A small self-supervised image encoder, trained from scratch.
Model: moe top_k, num experts 8, patch size [4, 4], layers 14, width 192.
Training: ademamix at rate 0.00065, 12400 steps, batches of 256.
Data: trained on microscope photos of single blood and bone marrow cells, 32.7 epochs.
Rows from block 5 of a small self-supervised image encoder, named by matrix and row number. Rows with one number within an expert belong to one neuron, the router's apart. Each number is 128 + 24 x the weight over its row's rms, rounded and kept within 0 to 255. All counts start at 0. After the name is the row's rms in percent of the matrix's.
Before each expert's rows are labels from the 100 images, of 14848, where the router gives the expert most weight on average: "colour at peak" is the nearest of a few named colours to the mean colour under the peak. Only what is clearly more common there than usual is listed. The data: microscope photos of single blood and bone marrow cells.
# router: router (model.blocks.5.mlp.router.weight, 8x192), inputs 0-191
# up: expert up (model.blocks.5.mlp.up, 8x48x192), inputs 0-191
# down: expert down (model.blocks.5.mlp.down, 8x192x48, transposed), outputs 0-191

# expert 7
colour at peak: white
router.7 096 [105 105 121  90 137 159 101 108 140 154 142 162 119 172 147 170 103 126 143 150 173 164 123 143 128 126 153 118 112 150 158 147 130  91 119 170 156 127 133 143 183 192 144 131 114 187 104 159 179 154 112 126 108 125 151  89 108 137 169 104 148 131 102 115 163 113 110 122 118  65 129 139 117 115 131 153 138 112 140 158 139 111 111  77 157 125 106 138 148 137 123 131 138 113 140 150 127 121 109  97 154 137 108 127 100 154 150 104 117 152 104 122 124 156 129  97 156 127 116 163  98 127 134 148 143 137 130 105 164 141 160 125 131 147 108  80 136 132 164 118 142 144 152 148 129 133 126 127  63 118 132 151 114 117 111 115 147  96 166 135 117 123 129 108 168 145 125  69 127 105 125 122 101 132 107  96 154 148 105 115 156 187 164 137 117 125  99 171 138 129 170 117]
up.0 030 [106  96 164 128 128 110 118 128 128  90 128 143 102 145 128 140  87 128 134  97  61 128 148 128  95 128 154 142 162 128 163 128  97 128 151 106 128 100  97 142 140 102 128  83 173 116 122 128 128 108 108  90 141 128 112 128  78 128 117 147 108 141 165 143 136 128 134 128 161 128 114 123 128 114 147 128 106 128 128 108 119 128 162 174 128 112 115 106 101  95 130 167  98 125 131  83 128 141  80 117 123 128 128  74 128 141 186 128 128 147 150  86 142  66 145 126 113 128 128 114 189 128 128 128  82  97 128 143 119 109 123  73 136  71 175 115 128 163 191  99  72 148 154 128 114 110 118  87 156 164  91 145 114 123  92 128 128 142 165 155 128 106 128 146 151 128 164 107 110 128 154 108 134 128 128 128 142 135 128 113 112 128 128 118 172 152 140 104 128 162 115 128]
down.0 012 [128 162 100 110 128 123 104 128 191 167 128 128  87 128 141 113 147  95 129  90 207 156 163 128 114 128 176  89 105  86 128 108 148 140 128 128 128 128 128 120 157 109 128 144 125 104  93 128  98 153  95 116 116 168 128 151 113 163 128 128 128 128  93 128 128 128 113 112  93 129 117  93 128 128 125 128 130 128 128 153 167 128  86 128 112 128 156 128 104 151 128 128 191 116 118 128 128 130 128 163 128 128  94 128 117 131 109 102  89  67 135 128 121 128 128  47 139 102 146 102 169 115 113  98 165 124 128 128 107 128 149 128 138 128 128 128 159 128 119 128 128 128  99 115 128  77 158 140  82 115 131 168 114 128 128 114 103 128 106  93 128 115 128  93 192 128 128 128 128 166 128 110 196 160 155 128 125 118 123 125 135 128 162  88  90 128  94 128 122  73 128 110]

# expert 6
colour at peak: grey
router.6 093 [135 123 126 104 127  92  95 130 157 102 164 131  75 112 145 125 176 114 121 125 151  77 130 111 124 146 170 138 121 107 112 142 108 137 151 106 160 124 140 147  90 119 134 134 104  84 149 118 129 115 129 103 133 153 161 154 113 131 139 117 136 147 135 150 165 145  87 132 176 110  96 143 129 142 128 136  77 125 133  89 120 129 141 161 172 111 113  97 141 111 121 154 150 146 124 103 134 100 130  92 135 171  92  90 166 117 151 109 127 148 122 103 153 131 172 152 124  91 137 125 128 132 115 130 138  93 108 132  95 103 127 141 138 125 158 132 145 154 118 144 166  88 134 132 136  99 124  98 161  88 178 167 150 127 146 111 103 183 102 113 158 178 103 156 101 129  86 146 150 175 112 127 110 100 128 130 162 115 149 137  83 120 172 141 101 134 152  87 154 105 143 147]
up.12 519 [116 167 127  82 145 155 136  97 137 145 137 136 198 151 157 141 112 159 128 127 119 141 112 128 125 102 103 108 115  94 127 145 154 111 140 113 133 132 132 109 114 138 148 147 125 158 120  71 134 110 120 121 124 139 137  80 141  71 150 105  76 135 155 119 105 172 160 127  68 126 139 118 107 142 124 124 169  97 135 120 109 121 111  73  97 142 113 106 107 112 154 116 119 149 109 132 117 145 156 153 118 108 179 133 103 106 119 116 123 183  91 128 114 140 100 140 116 116 134 179 148 120 163 155  98  95 161 163 185 115 137 139 163 165  88 118 123 137 154 111 150 131 112  97 139 142  79 148 136 162 109 130 137 122 135 129 114 127 106 141 121  69 133 153 153 144 135 106 162 116 144 141 100 120 117 128 109 142 105 166 108 100 112 127 136 124 112 120  90 155 132  73]
down.12 411 [133 134  98 166 130  90 118 158 132  99 128 138 147 117  98 157  79 135 143 128 100 128 144  89  62 124 109 135  73 140 101 128 143  98 139 128 128 103 106 126  86 167 137 144 137 124 158 106  77 140  89 120 120 172 127 116 114 117 153 149 157 131 172 158 104 162 160 138 113 151 131 128  93 101  80  87 128  61 127 137 103 147 104 131 111 162 125  94 106  65 137  95 173 110 105  92 128 129 144 122 112 112 128 150 125 170  99 125 139 158 124 110 124 147 137  88  92 130 125 174 148 136 144 136 119 140 165 114  94 107 160 110 140  82 128  94  97 130 159 134 128  98 104 109 142 181 120 113 134 163 116 100  93 111 109 136 146 144  90 127 107 108 117 128 128  91 136 120 110 136 146 126 128 137 135 127 141 123 144 117  92 106 129 139 136 170 127 119 128 122 112 103]

# expert 5
colour at peak: white
router.5 092 [133 125 104 147 157 136 138  95 134 129 126 129 129 143 148 146 144 156 141 110 163 108 125 123  92 104 108 108 121  96 116 116 104 110 107 153 154 137 189 121 125 159  97 126 112 113 109 126 172 152 166 148  99 140 130 129 173 174 129 142 161 119  91 109 116 153 144  78 112 101 162  68 157 125  98 135 129 139 151 141 119 135 105  82 129  99 117 171 169 123 126 170 148 122 151  98 126 103 105 163  96 137 118 151 174  98 108 123 148 119 127 200 136  90 114 124 140 107 121 164  94 126 104 138 174 152 143 140 112 166 105 174 101 165 151  79 121 142 119 121 120 152 113 135 143 122 139 147 141 103  99  91 141  81 155 113 161 152 128 122 101 127 132  79 172 136  95 144 143 126 158 128 137 132 137 128  80 134 163 131 124 143 160 107 118 118 123 132 133 118 135 119]
up.0 064 [ 63 154 145  71 155 124 131 120 126 150 150 113 157 133 156 151 113 109 145 115 103 112 116 112 103 117  74 101 138 119 155 153 137 102 120 148 154 134 115  96 139  98 180 114 132 156 142  97 130 146 144 131 168 177 158 130 148  96 151 118  95 118 165 118 133 159 195 135 115 136 133 153 107 115 141  99 165 149 139  87 130 142  87 101 119 126 171  83 139 154 140 112 138 130 122 124 116 125 156 124 138 125 141 160 133 127 119 131 109 124 113 110 121 134 125 172 119 107 129 153 119 145 124 140 140 106 143 164 140  98 114  96 172 139  87 146 157 167 137 119 152 116  97 105 188 114  95 163 129 122  96 181 129 139 124  94 127 125 118 142 152 103 112 152 161 121 107  74 127 118 133 129 163  93 109  99  75 111  88 152 118 118 122 157 104 145 141 140 124 147 152 109]
down.0 179 [105 139 103  79  80  99 107 159 141 135 155 113 117 167  87 121 132 139 139 145 135 146 135 130 101 146 145 121 137 133 111 127 162  83 112 108 125 136 138 123 139 146 124 105 133 127 108 121  98 119  75 122 130 148 168 164 123 134 154 149  84  99 146 137 158 150 183 117 157 110 146 143 130 121 140 131 153 128 174 149 139 101 113 143 178 118 114  92 102 119 148  93  97 110 129  66 114  64 176 118 167 143  97 125 161  83 132 134 148 131  80 101 129 122 105 116 129 136 145 172 141 124 115 154 125 142 141 107 131 148 133  97 118  56 135 121 131 133 169  93 119 150 125 128 145 134 112 126 127 157 111 143 164 103 152 149 124 132 147  89 113 133 112 125 121  93 119  95 133 131  99 134 140  75 113 125 116 132 118 142 116  98 140 174 114  79 129 156 163 123 137 174]

# expert 4
colour at peak: grey
router.4 102 [122 110 148 164 144 175 173 161  80 131 151 132 122 134 140 133 118 127  99 126 122 116  81 105 104 109 104  98  74 139 115 129 102 160 148 145 134 127  98  67  97 123 141 143 142 135 167 118  99 135 118 151 148 102 107 118 171 102  83  97 135 106 125 117 113 107 191  88 132 128 134 157 171 129  94 120 112 116 120 120 158 160 111 152 138 136  87 144 128 114 139  99 113 123 107 161 161 105 157 150  95 111 158 105  96 102 148 138 136 148 136 141 102 132 119 137  85 139 114 119 157  92 100 126 131 151 128 138 135  97 136 133 108 140 140 128 142 104 121 141 125 124 146 163 119 170 140 119 110 108 116  89  98 109 131 148 160  91 121  98 112 155 106 148 158 106 150 135 148 103 155 118 173  88  91 108 107 140 116 132 123 178 102 115 104 126 184 111 166 172 121 108]
up.0 100 [ 81 128 128 116 128 128 176 111 162 143  94 147 128 128 128 128 105 129 107 128  69 141  85 133 106 113 128 128 101 128 128 171 131 174 128 129 127 128  66  88  77 149 128  85  98 142 128 128 144 101 128 128 115 122  77  81 116 121 144 128 128 145 141 132 128 128 111 149 128 106 142  93 128 172 168  94 126 150  97 132  97 128 128  96 103 128 191 128 146 128 128 128 146 128 161 128 158 140 150 113 153  91 128 105 128 126 128 130 105 128 141  98 128  72 128 128 107 136 151 128 128 135 123 128 128 119 132 128 158  89 116  71 101 146 146  81 124 177 156  94 128 128  62 133 117 128 126 128 137 104 128 166 161 104 175 128 128  92 103 147 161 128 128 128 115  77 150  78 128 138 128 128 163 102 128 128  90 122  98 149 128 128 171 166  78 147 128 151 135 128 128 128]
down.0 094 [128 158  95 111  97 128 128  96 128 177 157 128 128 128  91  82 128  99 131 125 128 132 144  97 110 118 101 128  97 128 149 111 128 122 128  89 116 128 104 128 128 143 175 129 124 128 151 145  79 147 128 102 192 128 113 108 103 128 128 128 163 128 158 128  71  97  94  87 128 128  84 128 128 168 128 128 155 142 152 167 167 128 128 128 110 128 128 102 128 114 128 148 157  97 100 128  88 128  95  92 128 128 128 135  95 141 151 128 118 114 112 128 128 166 101 118 128 155 153 159 128 147 160 145 130 112 128 158 128 144 128 128 128  69  88 128  91 111 101  75 107 123 144 184 128  97 185 128 140 128 104 106 102  96 128 128 128 143 138 128 121 174 109 163 122  69 128 142 154 128  91 108 149 128 161 128  83 157  84 128 175 156  95 125 140 160  92 128 128 128 128 106]