config.yaml
horizontal_flip: true
projector_out: 256
projector_hidden_layers: 1
learning_rate: 0.00065
max_steps: 12400
weight_decay: 0.2
Rows from expert 0 of block 11, named by matrix and row number. Rows with one number belong to one neuron. Each number is 500 + 40 x the weight over the matrix's rms, rounded and kept within 0 to 999. All counts start at 0. Numbers have three digits each.
# up: expert up (model.blocks.11.mlp.up, 8x48x192), inputs 0-95
# down: expert down (model.blocks.11.mlp.down, 8x192x48, transposed), outputs 0-95
up.0:500545500500494500500525535517462470470500500500500568500471437434439500534500388577446444512494409500468493463500500453515500526500484568452531500513492595507559552475553500500551497496453500531500500548558547500500521500500500526476500455577569500526500510500500558500452552500535476554
down.0:527500481500501548572500514557532535465500500500467519436472500500519555500535500500474506501519480491540433475443500526537527500500471533496511463467586500559581500483500490541507458500536508458468500461499459455425547495478500500505536595546500522500500469508495426455519500491500500500
up.1:476500500500576497553492500500563500472546500500503512452500447439553537441519522505562539469500479500515500510485510500529530599555493500567465500552500502520494559500567512500524459472581582466547583467527500449560384500500532542500500500500500471500500466500446484500546500500453538495
down.1:441445554436500500492587527434517500516460407500500422553449470560505481454429543425584542562608599500567500500421470541461472500537436471500500555402469469498528500532513500561475462424500445488532500528497500540500425496497500519528510500531570500555617545530453498500553500566500500452
up.2:454519580414567446500500500457517578551564435500507524518500509500519451467508511464449563572514610448500500500464523485532519500519541526532521434427449500561502500500575430500492452451515579413534513550500548490518552500500513575483485500542500381491541500500514544500516428500500465389
down.2:500464500542404435556423500452500500500500542563515526476505584465500496500460429543500434500500455517505496432558466436533474430515500573460526425506500533465500500500500540444466475500500510500500472512442582467544533488500500536425463467500541435532500500426470481492585500500485500500
up.3:556439532500500512428500487536449467500492452523549448500533496552543500494464500500513484461500585500498500500517500500454478481500583417555500500485513500389461406474500526504473528546500506464497497473418500529453548501541561448500500546399500455532473562500599490500434561535455478500
down.3:467500500464509500500457459500500500491500548553407458526460492500500559500526465553537514489526500450494500505485523500568587554485507466500500500458557429599528500481500531540482566499500500500471419474500500467457445519500488513500470506557500467497544544500481572484500482502500562523
up.4:520500520444550496481475535500504485487524588504485528453524559500575500461500500500500489500557548516485500500548552542451529520463562545516464500434506500556513500565583445633481391406500580417541582551542500411500511500500530566499587556500500419427554426472493541463500500439487500476
down.4:457536524472414474467500430464500505513543557500475491500500543462581544500500468500500420555578505417543508519528520509500518404549500592495446452455500527558479500557500500541549545500500444413458500500558577500587500514556500548546500500458505500535500415444454500523500554500500587500
up.5:436572500451601504623502500579552549573477551433487476500500498500501387500500521500462525470500572492495588489465578422500500558591482665532500500517500574537535549500587422500421430454478500579521642560578500494544500500500438571500467554579551455433583590520500500508533448492605547512
down.5:437453427523500500457468492500428500539394442444515479500530550542449500490527534500500479477544466470424546500500517474566500432563479565500500522494500524563500516531494500500498427517500500453435579591579519514443500407405458500555541453461500572465575500449442500450500428508458496500
up.6:500500467551500525511469500520475500473535558500500494500435500500479500471515525500546469533445456509500454484571500532471457523512530500490511527500498566478572517538481529547500500457500481553535478506547506525472495478500564500541500472462524500558500478500443576500476531500561532528
down.6:500500500513500564442532448573551543484500440535542525500537500455500517538467500482452500491515450579500500536534501500500524464491500509500500502500458421481449552464557500489500500480499540449401505435482500533500500500451597442500500482530500516500500501501487456513500479481500528500
up.7:542467500458519545500500493500500556527530500491500500500500452500486502521536546500500545519500462488530500489500554588485545461554485500500500538534500500461488548519500474576459519466537547448439515379464570532500489443500534500500552522506565484500479466500462495467500484500550500500
down.7:500500583500480575511443475471488476489567475449461447564500572451458481565500500489445516500495489557500500500510500471500463462463510546452458500541599503584514483500462500451439500542504500500564525527537500463462501545500500553554500529500500545500500500527500541523500500500500500500
up.8:551448480625527500599500500485500415510431546550548500519470620500589386500500500548500593550549500523556540537589500574498500501460501409470484426456529489509499405494500500461453526439500620432506451500501500443500508481538532500471500604509410500431500603554473500473483500457406417580
down.8:430524500549495484551517574500517500500500500537484562460468524474500472567554505500500500497500500549537545442500506471472454552364500500500500478453500463477543512555463535474551500536538482500500500506491500457472485500589453550500492500564530521449552500519516446538500530498500484461
up.9:500597500465517470500480500500455500454500500481406500552448500565457500500525478483559485572583541458486449478500472467509466442588500500500460535535527540500500517487520433460437448500500470522496498559550500500500500500523442618500433500619583455467500547578546500500477434533556500429
down.9:490500486500565496500481545500428414572500458537567450528476559560500366508488520490500500500500558491502557500452500464500500500514500500395500439500505529500500543465500500423454476500424542500533528553500521582500485510521500583500455512500500500529500533484529394531500500500462450500
up.10:500550467484512519612500515500549499500468500587560528421562485500473500500461536529552394500470510491529478562506500579446476527500382500500494500468499507546503549565521500541521442475443521500537500517571457456528469547395500500500516462425500490474568550417435398581421496512498463526
down.10:456508596454523500542500578478500489514500594556500500500529500464488448548500512494549404472500584575500522500524500418447496467578500543500529559540500526500455500480386500500566538496500482494432494410500417460543500500500519575540420500482465553500575554500635463521481500500495500514
up.11:437500543568501510467500531500498482500514539487471466500532500496530495457514468454433532491497500455500500515500429504500500533500506500593500441500500500572562500561489479421500500456533500500544500536577500484524503500500463533508546500586500491467531549500450477493513451533484458426
down.11:516500500492500516564459500404580488467500539474545539500543556488500500584423500500500435537500543500536500490500500500500564427574462521500526488500530500571500452500485526546479500475517474454486500500461477469469500503500553500449436554497503475471500461475500464481556518434500513500
up.12:500552500353617572550343635500557500533553495555500500460372502500490453414394500444538424467661579340493454500507567581500500552500580509500443665473561535498554554540611485608475430380507500500651500537548500402459492482389475459481454454452614405500500526530381500473437500517550513500
down.12:500497603544618500590441442392500551547500581606500587551500480497528575557364594464443522464511382500580445500572439436445463500500477500464531500640500600427378378434557436531507618567500548533616500406394437402500500500452528377590453500504464503614500615500605625652431539547588358538
up.13:558500484500460500500500500500519438559514540500472578592433519534500500552540500502453471473500526500447552500555579545500540490456464500470540500500500500500568500500545452563500405500445442461500528527483500468549525500500504474447573522401476500535495502567515512452409586452640531475
down.13:500522421473500500499531513504571462500541500500500476465500529523522500461477401447488433500465442500524499494500500490534479475533501489500542453500469484500500500500500448500463543526455537477443586481500500492556560440426402549426550566495467473541500535516554451506571500500550521472
up.14:500502492581526473500500500416500471500536467519500500540552486485523527381530500500494609500500500442439548596500479456500546500522500500535468401509437500572455423531565551500535500454500500500500507553500499504528461538563434455500518569421500405484482545453511542520500506500434433429
down.14:517573491590523471500445560477481500545547528615446500561452543578447444500500560500449494500500546500539500584589492429546621492500459529462547467517482531545485373422500547520447553469500500500580419500405463500503479586477442516500500548500500493500576512514500500524550544509506523504
up.15:608500500577500500500500540500500437500500546512500466511500500500455500437446472500464519500500500405542563555576500500440500512472500497485495500449500500460543391554424500502433561517500547524566500457500500518441512533540500558440484525520500507500426500500583500500511524500500507549
down.15:471509500500512500456479523500588559558500458470557500474444500547488500507490500476500522548580504436509526475536482532472493500568556432497500500500549463539478500500556557519510500500524449522542450564500541514500500482514500401520500419500466500539509481501491581488500500571500500500
up.16:500490500538503535547571500367500533492450480500500478541503494463575500501500500496477501500500493500570457444500478500568507534516544449587500500481487529520500469406512487436474538487460500500500497464474493566500435523568575502500539500485500500500474545470517500572472472531492500421
down.16:538500517450500500498500500500543503412508451464495455513433500500500501500500539513556550558500500565519520500422500465467500530500566500510375555500519477500457500500488489500478500496500500470500553497419500594500454477500502541548490577511561482500489483561422432528530443522434547500
up.17:555441548534479601571539500443500468526461494516500500601500537510500500554505493453413500500490469462500558500500451389454541500525500455473511415500495472492500436472500500479472554398438447383466569447433500527424535627500466453500428579549497411521476570529600547500500491570500453501
down.17:497485452500452471437468500500540486500528521432500500467489500450463500500558419500560541500500482534500456560500426454522500484523450550548430563449578456524530490500430526532480500500436517493447530514500531500500500481425489461500500556458500500508544477584559484415500525500477500480
up.18:481551477500434402500500589500500511485500539500427500500537507437500520510502471500562529527500460500500449489494458518554531466533500500521500488468531456468459531502442500500505464465538500500500500539506550464536487441473476554507500475508493513454556478459551516500524544500501500517
down.18:500515500500500477448500438579469468521415500441500500485500500500530498500492545524500500537450500515550488500500514555468500437500500465544574500441491472500553543463495518537479500510525500495500500457500552583511581500522535551455459456500475500529500500491511440511483433504500525500
up.19:480482530553571538556442467500500630498500473500500560500470500533500500516475523464467500581500489527500500500423500600498457448500553500445496527549482500560472417447483500495548526500476524500536500442454461500500487500500542428516464483530458524517466500453500500508500524515438544473
down.19:500500448481500456487500401489540478501530500510538435500440567552515470500570500598492469461469503549392545484497500471430495484487459500500557469493528485534532507478500500500348500500491550500500548501445524467500488563545447511540500525500472492560522535500529500500481462500431472450
up.20:488500442565473500448473486470500521546504428500500500595490531518537549439500529497500529551535464474518470552461500500535469485482500436500500515466500547443474477500487479450500552518541479500500488424454500562572483500533500500450472505500472471500487500500512490413444539461500500517
down.20:510459500500528557518462500528454510516500436533438531500500500524476535519500550570447445459456406555507547475568442519408500520516500521531478499546517558490480500515540456461461500438532500500522500463449505500485535500554448578500460500535478442556440528500549545500500500518500602500
up.21:510500537500500500500543546537483500428529454546500559454500500500500498496500512502484555577523413441500448412472535500485484458500500500500461500489477434483500500500507523584540494533506500494500470432500500500500507414446534500495500449524542500500455500532429485556500500500500477499
down.21:470532513461500529500487500508564604528577500475523495458500534500500519518538571500450566550500551500488500471500531500563500500500500481491500448527498483500508500500500472500500414610481500528508538478500449467500500532500570463535572500529481477453558551476500500500475448500520451511
up.22:500552434408500480445500526468500500597500500510500571559462500577448500500521500545449439500500500470466528500508455409515524500526500500468472478546552600500500500504532471420481500501487500517469500500448465529500500489560484545488500548472501456459450524565515500514467500500573500516
down.22:500500423518500500500493500500500461522500504548472500520532514551406569478500539541473569500489500466434460540500554496500533509559481491492512461500557545567500440482577486500500498474431507509448449526528500500500529450500431500445492492486493400500544500540545500500575500379537500500
up.23:495500500528472478571457492447500509500381446500500500568457536500415459500468509560504500500501500500483605532473448450500556496509447500463472500506529606508525481503553500411424421500465500500466459541500515530500500518564491488418415498550412448500436593613587500472500467529542471496
down.23:406483394500520497556500500542467521557500464469500489475528512552500421500524478485543500453452521500427500515454500391518599500542500490471506500516543582605520425500500500509443519423460500519444521587525500511517501497415439546561445500503556553431545500555500500500550500510519500473
up.24:478500500490500500494462541500472548498489418507542568500500500528529500536537561500500500571500586420486526493479532433457500461508564507500488500500453500489498458500500567500451503500520596436565531500501485524439500453500500500485521503571564464490491444528500500499554379563527418458
down.24:466500559500464427432530483466446500500500454500538609500500500468566467508572500500500500549458500500491517500500484471461500500438501457522470524500536437428528543517500560493500415490520500581524403439500500412500620515500500530466500521465500561542500500468500500483493500530518500500
up.25:603467508532438475500500475473500500500471500474473442491495563402500500500458413507504556520482500500534423469500585477470447535467508403564456525548523500531520510561500500570500500500500455576509526482500527450448370472529526366500458502487500527468500410500430500475500522518500500534
down.25:564452469467512500500473454513579500469513500552457481500444535520563500489527485500565500474487466511390481533468500552455500500580553506500482516457494467534478394441500500572543572429500538464552510470500500470500553500500468467500473491452500480500515447480571473409500490500498510500
up.26:433572444500576445491524534500500530504549483542571500464500500500459500475463586500500419500594585482500500533500551420500441450499500487500503500450453500516455556520507544555488500514503535500500470500526434422476509454500451531392471484525453456481500562500456453500531447515455500500
down.26:500435484500444500461500416515520494509468409528500521500500438500538473461424542473506500500541500518500500466414430451428539599500467500559500455526505513423486442482514500469500472500516536538527500420521504501520515461500489462530484513500500500500538529500500518500541578530499444500
up.27:490546498506464500512522518443500476467545486500506500547500520545422515446500537526523478478500479500500511477585591488436500456469446550499500508434500518500555500487453442505534500519523466500525447466500497464497495487500500482457500511500415481500462500540515500469500565559556500503
down.27:522500528539510437500500569522500500575481529500512515500500513500500500500410561442482500449567473472500543485537562538547446553484500474500436500500500458483467542484461524487523437500507572570519467464546494536500466465511528500501579500560474500500500496429499500484479532535462523512
up.28:566500536500500500578500568505526507518453448602522447510537568487464500527459398500499525500516500534496473510500480500471500506500499524500537400444541500500468526500526544500424511579476546430500500567422473500500500500512471424427413567500500520486500471510500428485398546465500488533
down.28:436472500467447500500500573546538500500500523454500500492510500461527490467500490500437550539463500433500500500471463549500512489527522519577528467436500473500579500539423450484484500575500542500555500500544474476583520550437500585474540500533500500555533440511518432563545441500420472487
up.29:510492503500449526500513464500500500486495415560500500500419500529476475496461500500561447500495500500473500439500536502500491430500531502536466534435462440565517500510532501500519440566545526491500450449427417500495502500500500490428464500500444500515500500537526500448500500469500500554
down.29:414548454586500500479500574536557438533549440500466500490398525500472500469453500436539500500588526432500500573500533500500500586500593435473503552508498478500453500549500471569500446453500476544507455500528445500500437473510500500412589500514500500500472497500422476465466529500490535500
up.30:452500498500500500500502500470500492523500500504484546551524430522500466477500520500452479545500496500439500528500500494500525515576500555514464518500517500500523497500480423446500436581434482551476500547500500500500530500438479501530519500500492500502538500500571473500543478459567500465
down.30:500528446545491461500466500548500514487500511471500495473469552491530474435535530465422500459500474510500446500480511502500534526472524500477569461536534496534462543500528451544519526528460463549398532479500537449500589499500451526478500500461525500500517474491500500381556500438500500563
up.31:464516608414518500500500500500536523492521500483500522470487452507401557426471500500492533555557563489500500500548533493500528500468507491598500536534500460526500500537500541540537500445596423557553500494558509466472500501465539500456552500500551500506512401480472453464525500500500501491
down.31:460466424459433475482547499500538492500522467446470438388558529498538451423500511510500438455533512480418564463470453505482500500552570592482394490461500446500500603532496497512460437500486500528495500500502530523500449561460500458549601490481484500475500483487460500383491478433536527442
up.32:505547412638466500544438536500500500500481500481500522597497577579362515500500530462500579455500500495500500500567532480517543443500504500500500500500486500596464500522500489460560485500550500438500500500411500461508485524528462434493559569506500467455500500500548500500467517500473504500
down.32:500514437455411453502470500520572388500529484479500500500574486517591500508526472596525464554500465500500465561480500525497599553538532500569508406465531527455535558551500433500502553500478512501500487466474500401516500556474518500500481500500500510463500436466552448500530580462601500500
up.33:500505573526525518547464500472533492479498540534595499473500500457481522582500484506500469500485524500535500444500441500413559500544500438430480425500425486500512449502450528460500462500550500555486500453457486459492513500491455500500399551566417500492434459500545476500455437500476473518
down.33:500361500452472515468547500573595423505465500466500536486500460500520504500505500468500500500500517612425500472500565500435480435454464516532472587438534485512500500576447518543524500500398500500496579521569578490500500492409500500509503489535547500500566476510598500487434535455500500538
up.34:500500484479552500565515549552466535537435500527518456434500500487500565500465500478587500446477420500508500500508481495525500520445523469500485432451500475468566473500491500500529500392538500494507412500500500500475500436500500500521543500497500480525465500508515507529500500554573542478
down.34:500500500503527533500506442500500488500500517537473509500574511472390478515537543500542543544502519500500500461500559503500475474430500528460436590500473490409500530478499497384500545442571565503523480463500513500538526442452537541484500529471483448521486500549464541453500482500537482518
up.35:438489526518500545439500500500502569512595606500498493597462455500500500429550500500500500500500580500500500481500553444442500549508595500551478506505500512579527558525500424533500475500596462500578570448553465515520500493500416579500566532538507502482442462493457534534545385523555521390
down.35:507531487500500376445509456457564444500565475445586432497500500461494455440520413473486486450500500500481500500500500500500500586550535515409458581419493472500554520619462539500500500425445590528387594500527499497564471484459500534439500571450526463520529500474346420523500507500500448530
up.36:503480507571547521479522472505457505506500500538500431520500500470530500500500500500500503572533530520500575518491417562500500420500527500488500500529426500464509494568554498502500534474491564567513517501477481500500500500552506511490433494535473500504525500500557448470500431537469492500
down.36:493500520433490432474421438534521500500549526474435494475500468489511516517500500454426500461500472500445431500524500500455557520543448500543486500500537500543500500492548500500448468500532457466423506500494500463491500500492500503478500500465500512472500451468560518485511500441500500500
up.37:498500409481534500573470489500520554500518539532440500510540511500530500500527500500500451432500531487529500500525500500564557534505425486500450507485534500541485500499500496456422500508548457500500557575552459500514500468500500569531500461441500500471500500481516470500587457500464552430
down.37:445464470493500444444494500534438421496537500500472500463433412500518609435579500459436500483435481516500463520455500515511534500500500507431584468500519509469500489496500500523500477505492481466412495417524500436535596464556452500546466500500552559533474461482550451532443500501483500573
up.38:500610500438457500500500500435500500481466500608500494497488441472482500522447437490507424500539613493504453500440500547434500502500500530455447563404551518500440561501492486465500451518484527519512481535500441498500500500500447500490435445436474425523540524475456491518449407479500532500
down.38:500500536516500523548500500480500427518565565495444553568509406497500566461541500464500500500482487500565500500528477500516493500500457463507506575494509500443515546541423528416500458522431458473474500412583523476500500453583500500500500460535519500500529530500545428528482576465479484506
up.39:495479500500476500522536527500535500529524500500529500423533488428502500514456468481500500471485482474556445573519500500500514527500546500500474469500602483453588535500483463500497463500500566479563483494546480500532467523491500500466449510500470440525435479461500500508535621471500503506
down.39:510500508500497551500460508434514437425500502493505467532446494570502536464436500424582500495455419488532522512500500544465500518557573531508527500471474500557516473473492500408538500464513535545500503500515479500500500534500481500446519414509500500596620500559505445500530417566434420459
up.40:462500460500554500478401500503500512500500400496497500488498548579514557511500552500476553560500496436500481568462463500500500466557500429505500500526515450432459460466500580548508500503500483425467464471473478500410535568493500446545500500515500453528500445500516551537525482528500500500
down.40:533478500472483500408554500484467476547500500465431463516506500500500488500518482525500500500500404500449519460500473371531500500529569482420458524501517534479543494509500514500500465552500516500549500491500489541601482509481561521570425500432530513517478552528536537443467500500469500544
up.41:481500478500460518442500453500500489536481495500500528571500500550500500500500506500464499530494500508427581534448459486476500474528464519543484545605500554500511528478500530472439495569500444479447594474441452533511500530522449500465557500500562500466510529497576500500473481431500489521
down.41:500500457540500477531412444542525459475529520505418460500533436500469552431487513543435469452420475505447500500500540500528524498507534500457512464500556471548551571542537419542485449500553472535427500493435500414500495487500475526500432492467526496555500508458500500438513458500548546500
up.42:563500500478531500453500507561470500547579523520500439464532500475500556494481442524598500466520507458500438528585539574500458534500562500469500466445500500530543568500462452555574413363572475519526500435495535466500500448506509511561510500447500493470500500500403531480503489500563537427
down.42:500493477492457479498490473500443475509421500437500544455500512444505500594563500531458500515535492500500500500533563495561514435481411510555500530525500467412500532482508543500466580495466500500500500500558500540500565456539470500552493500500482500500500500508449500500486500550467500439
up.43:554469500480500516472458500474501566501428500522500500500480447444595500538471527500533500560500562500449500585424410500500487532428523479474502500474516500429500411432591500545461445520488488500526448560620558500519523500469533531544462500460500503553568500500553491499500494535518500448
down.43:500500452488482471565559508535475500500484500465471456521471519441525500502500487500550447544513500500486506464514577550489493474500500524552572500486500516439500509500577500566508490462455555438412533470475500500500500479500500561488536500500502553514500472500560533477500500569450532547
up.44:500500469508500482472572560477510394480474483500500528500527581500524532500507500500500558500500470521576542500530530500517541500500500419500494500569500456482522503455500513546470559497448500415500453485500500530457398500500441477500500500447500482440444500601539500507590500534500514602
down.44:504527474520501500500412552414471500473551500486500553500468500500493537443500543495500500500500452471487469406468528525477476585459576526500520466413500547475460500499489500467500456452485500500552500500519448530483500500419471556431487500432500525500490524527500556500500488537500500500
up.45:595500500466487496528516561493542515500500446510542462471522500406539500491500444500500492528500472439500500529500499557498500500500511454525500540500577465437500531500500565466509500487484541474500500500465518501533424487485460460500408536502500500478478461534483417500492534465502547558
down.45:509478500482559423527453526471535500516418533500512500566456476479396558500458577500521480438540447492500508500547500465530468500443521473485500500527460500500500448500485472422500565438541541500577512500473498466500567527434550500459453525500500500431559500523500500505442500547500532489
up.46:476505409500533500500500545567481423533583597466500500585539578500404519435488511494467500500545500455500500513546529403525542474500478500534486500500558530500550554533500492559500500445541500477517500509516509528454474496492480644465598551500565545434412490516442523556530500500502537494
down.46:560556539578500506541495484473518481499500523474461530543508446500460602468477539462414500500545542500500540500534566500542570531474443443468569498500530464540500500472433515500506552500500430491456500456500500538467500500575528500452500500500564502500500500500485492500462594528442500488
up.47:554535545530471527484435478500506473479560385482471506500500500500500540345473506449521546474521513451500477599523529521557537500531487461538500546511500500556500550500463520541556489441539500443546500539549402448529443583493451450545500500500443500521500523500551554509507483508470524430
down.47:498459456500483493497554544437543456534499550445476430465528570540457544457500500476500442500544489432500564480500532502500462471500460551544540494500531535430591555500482500530526500453540545500569462574500500537487465546570529516531500550500500485474521500389511457470500523558500561404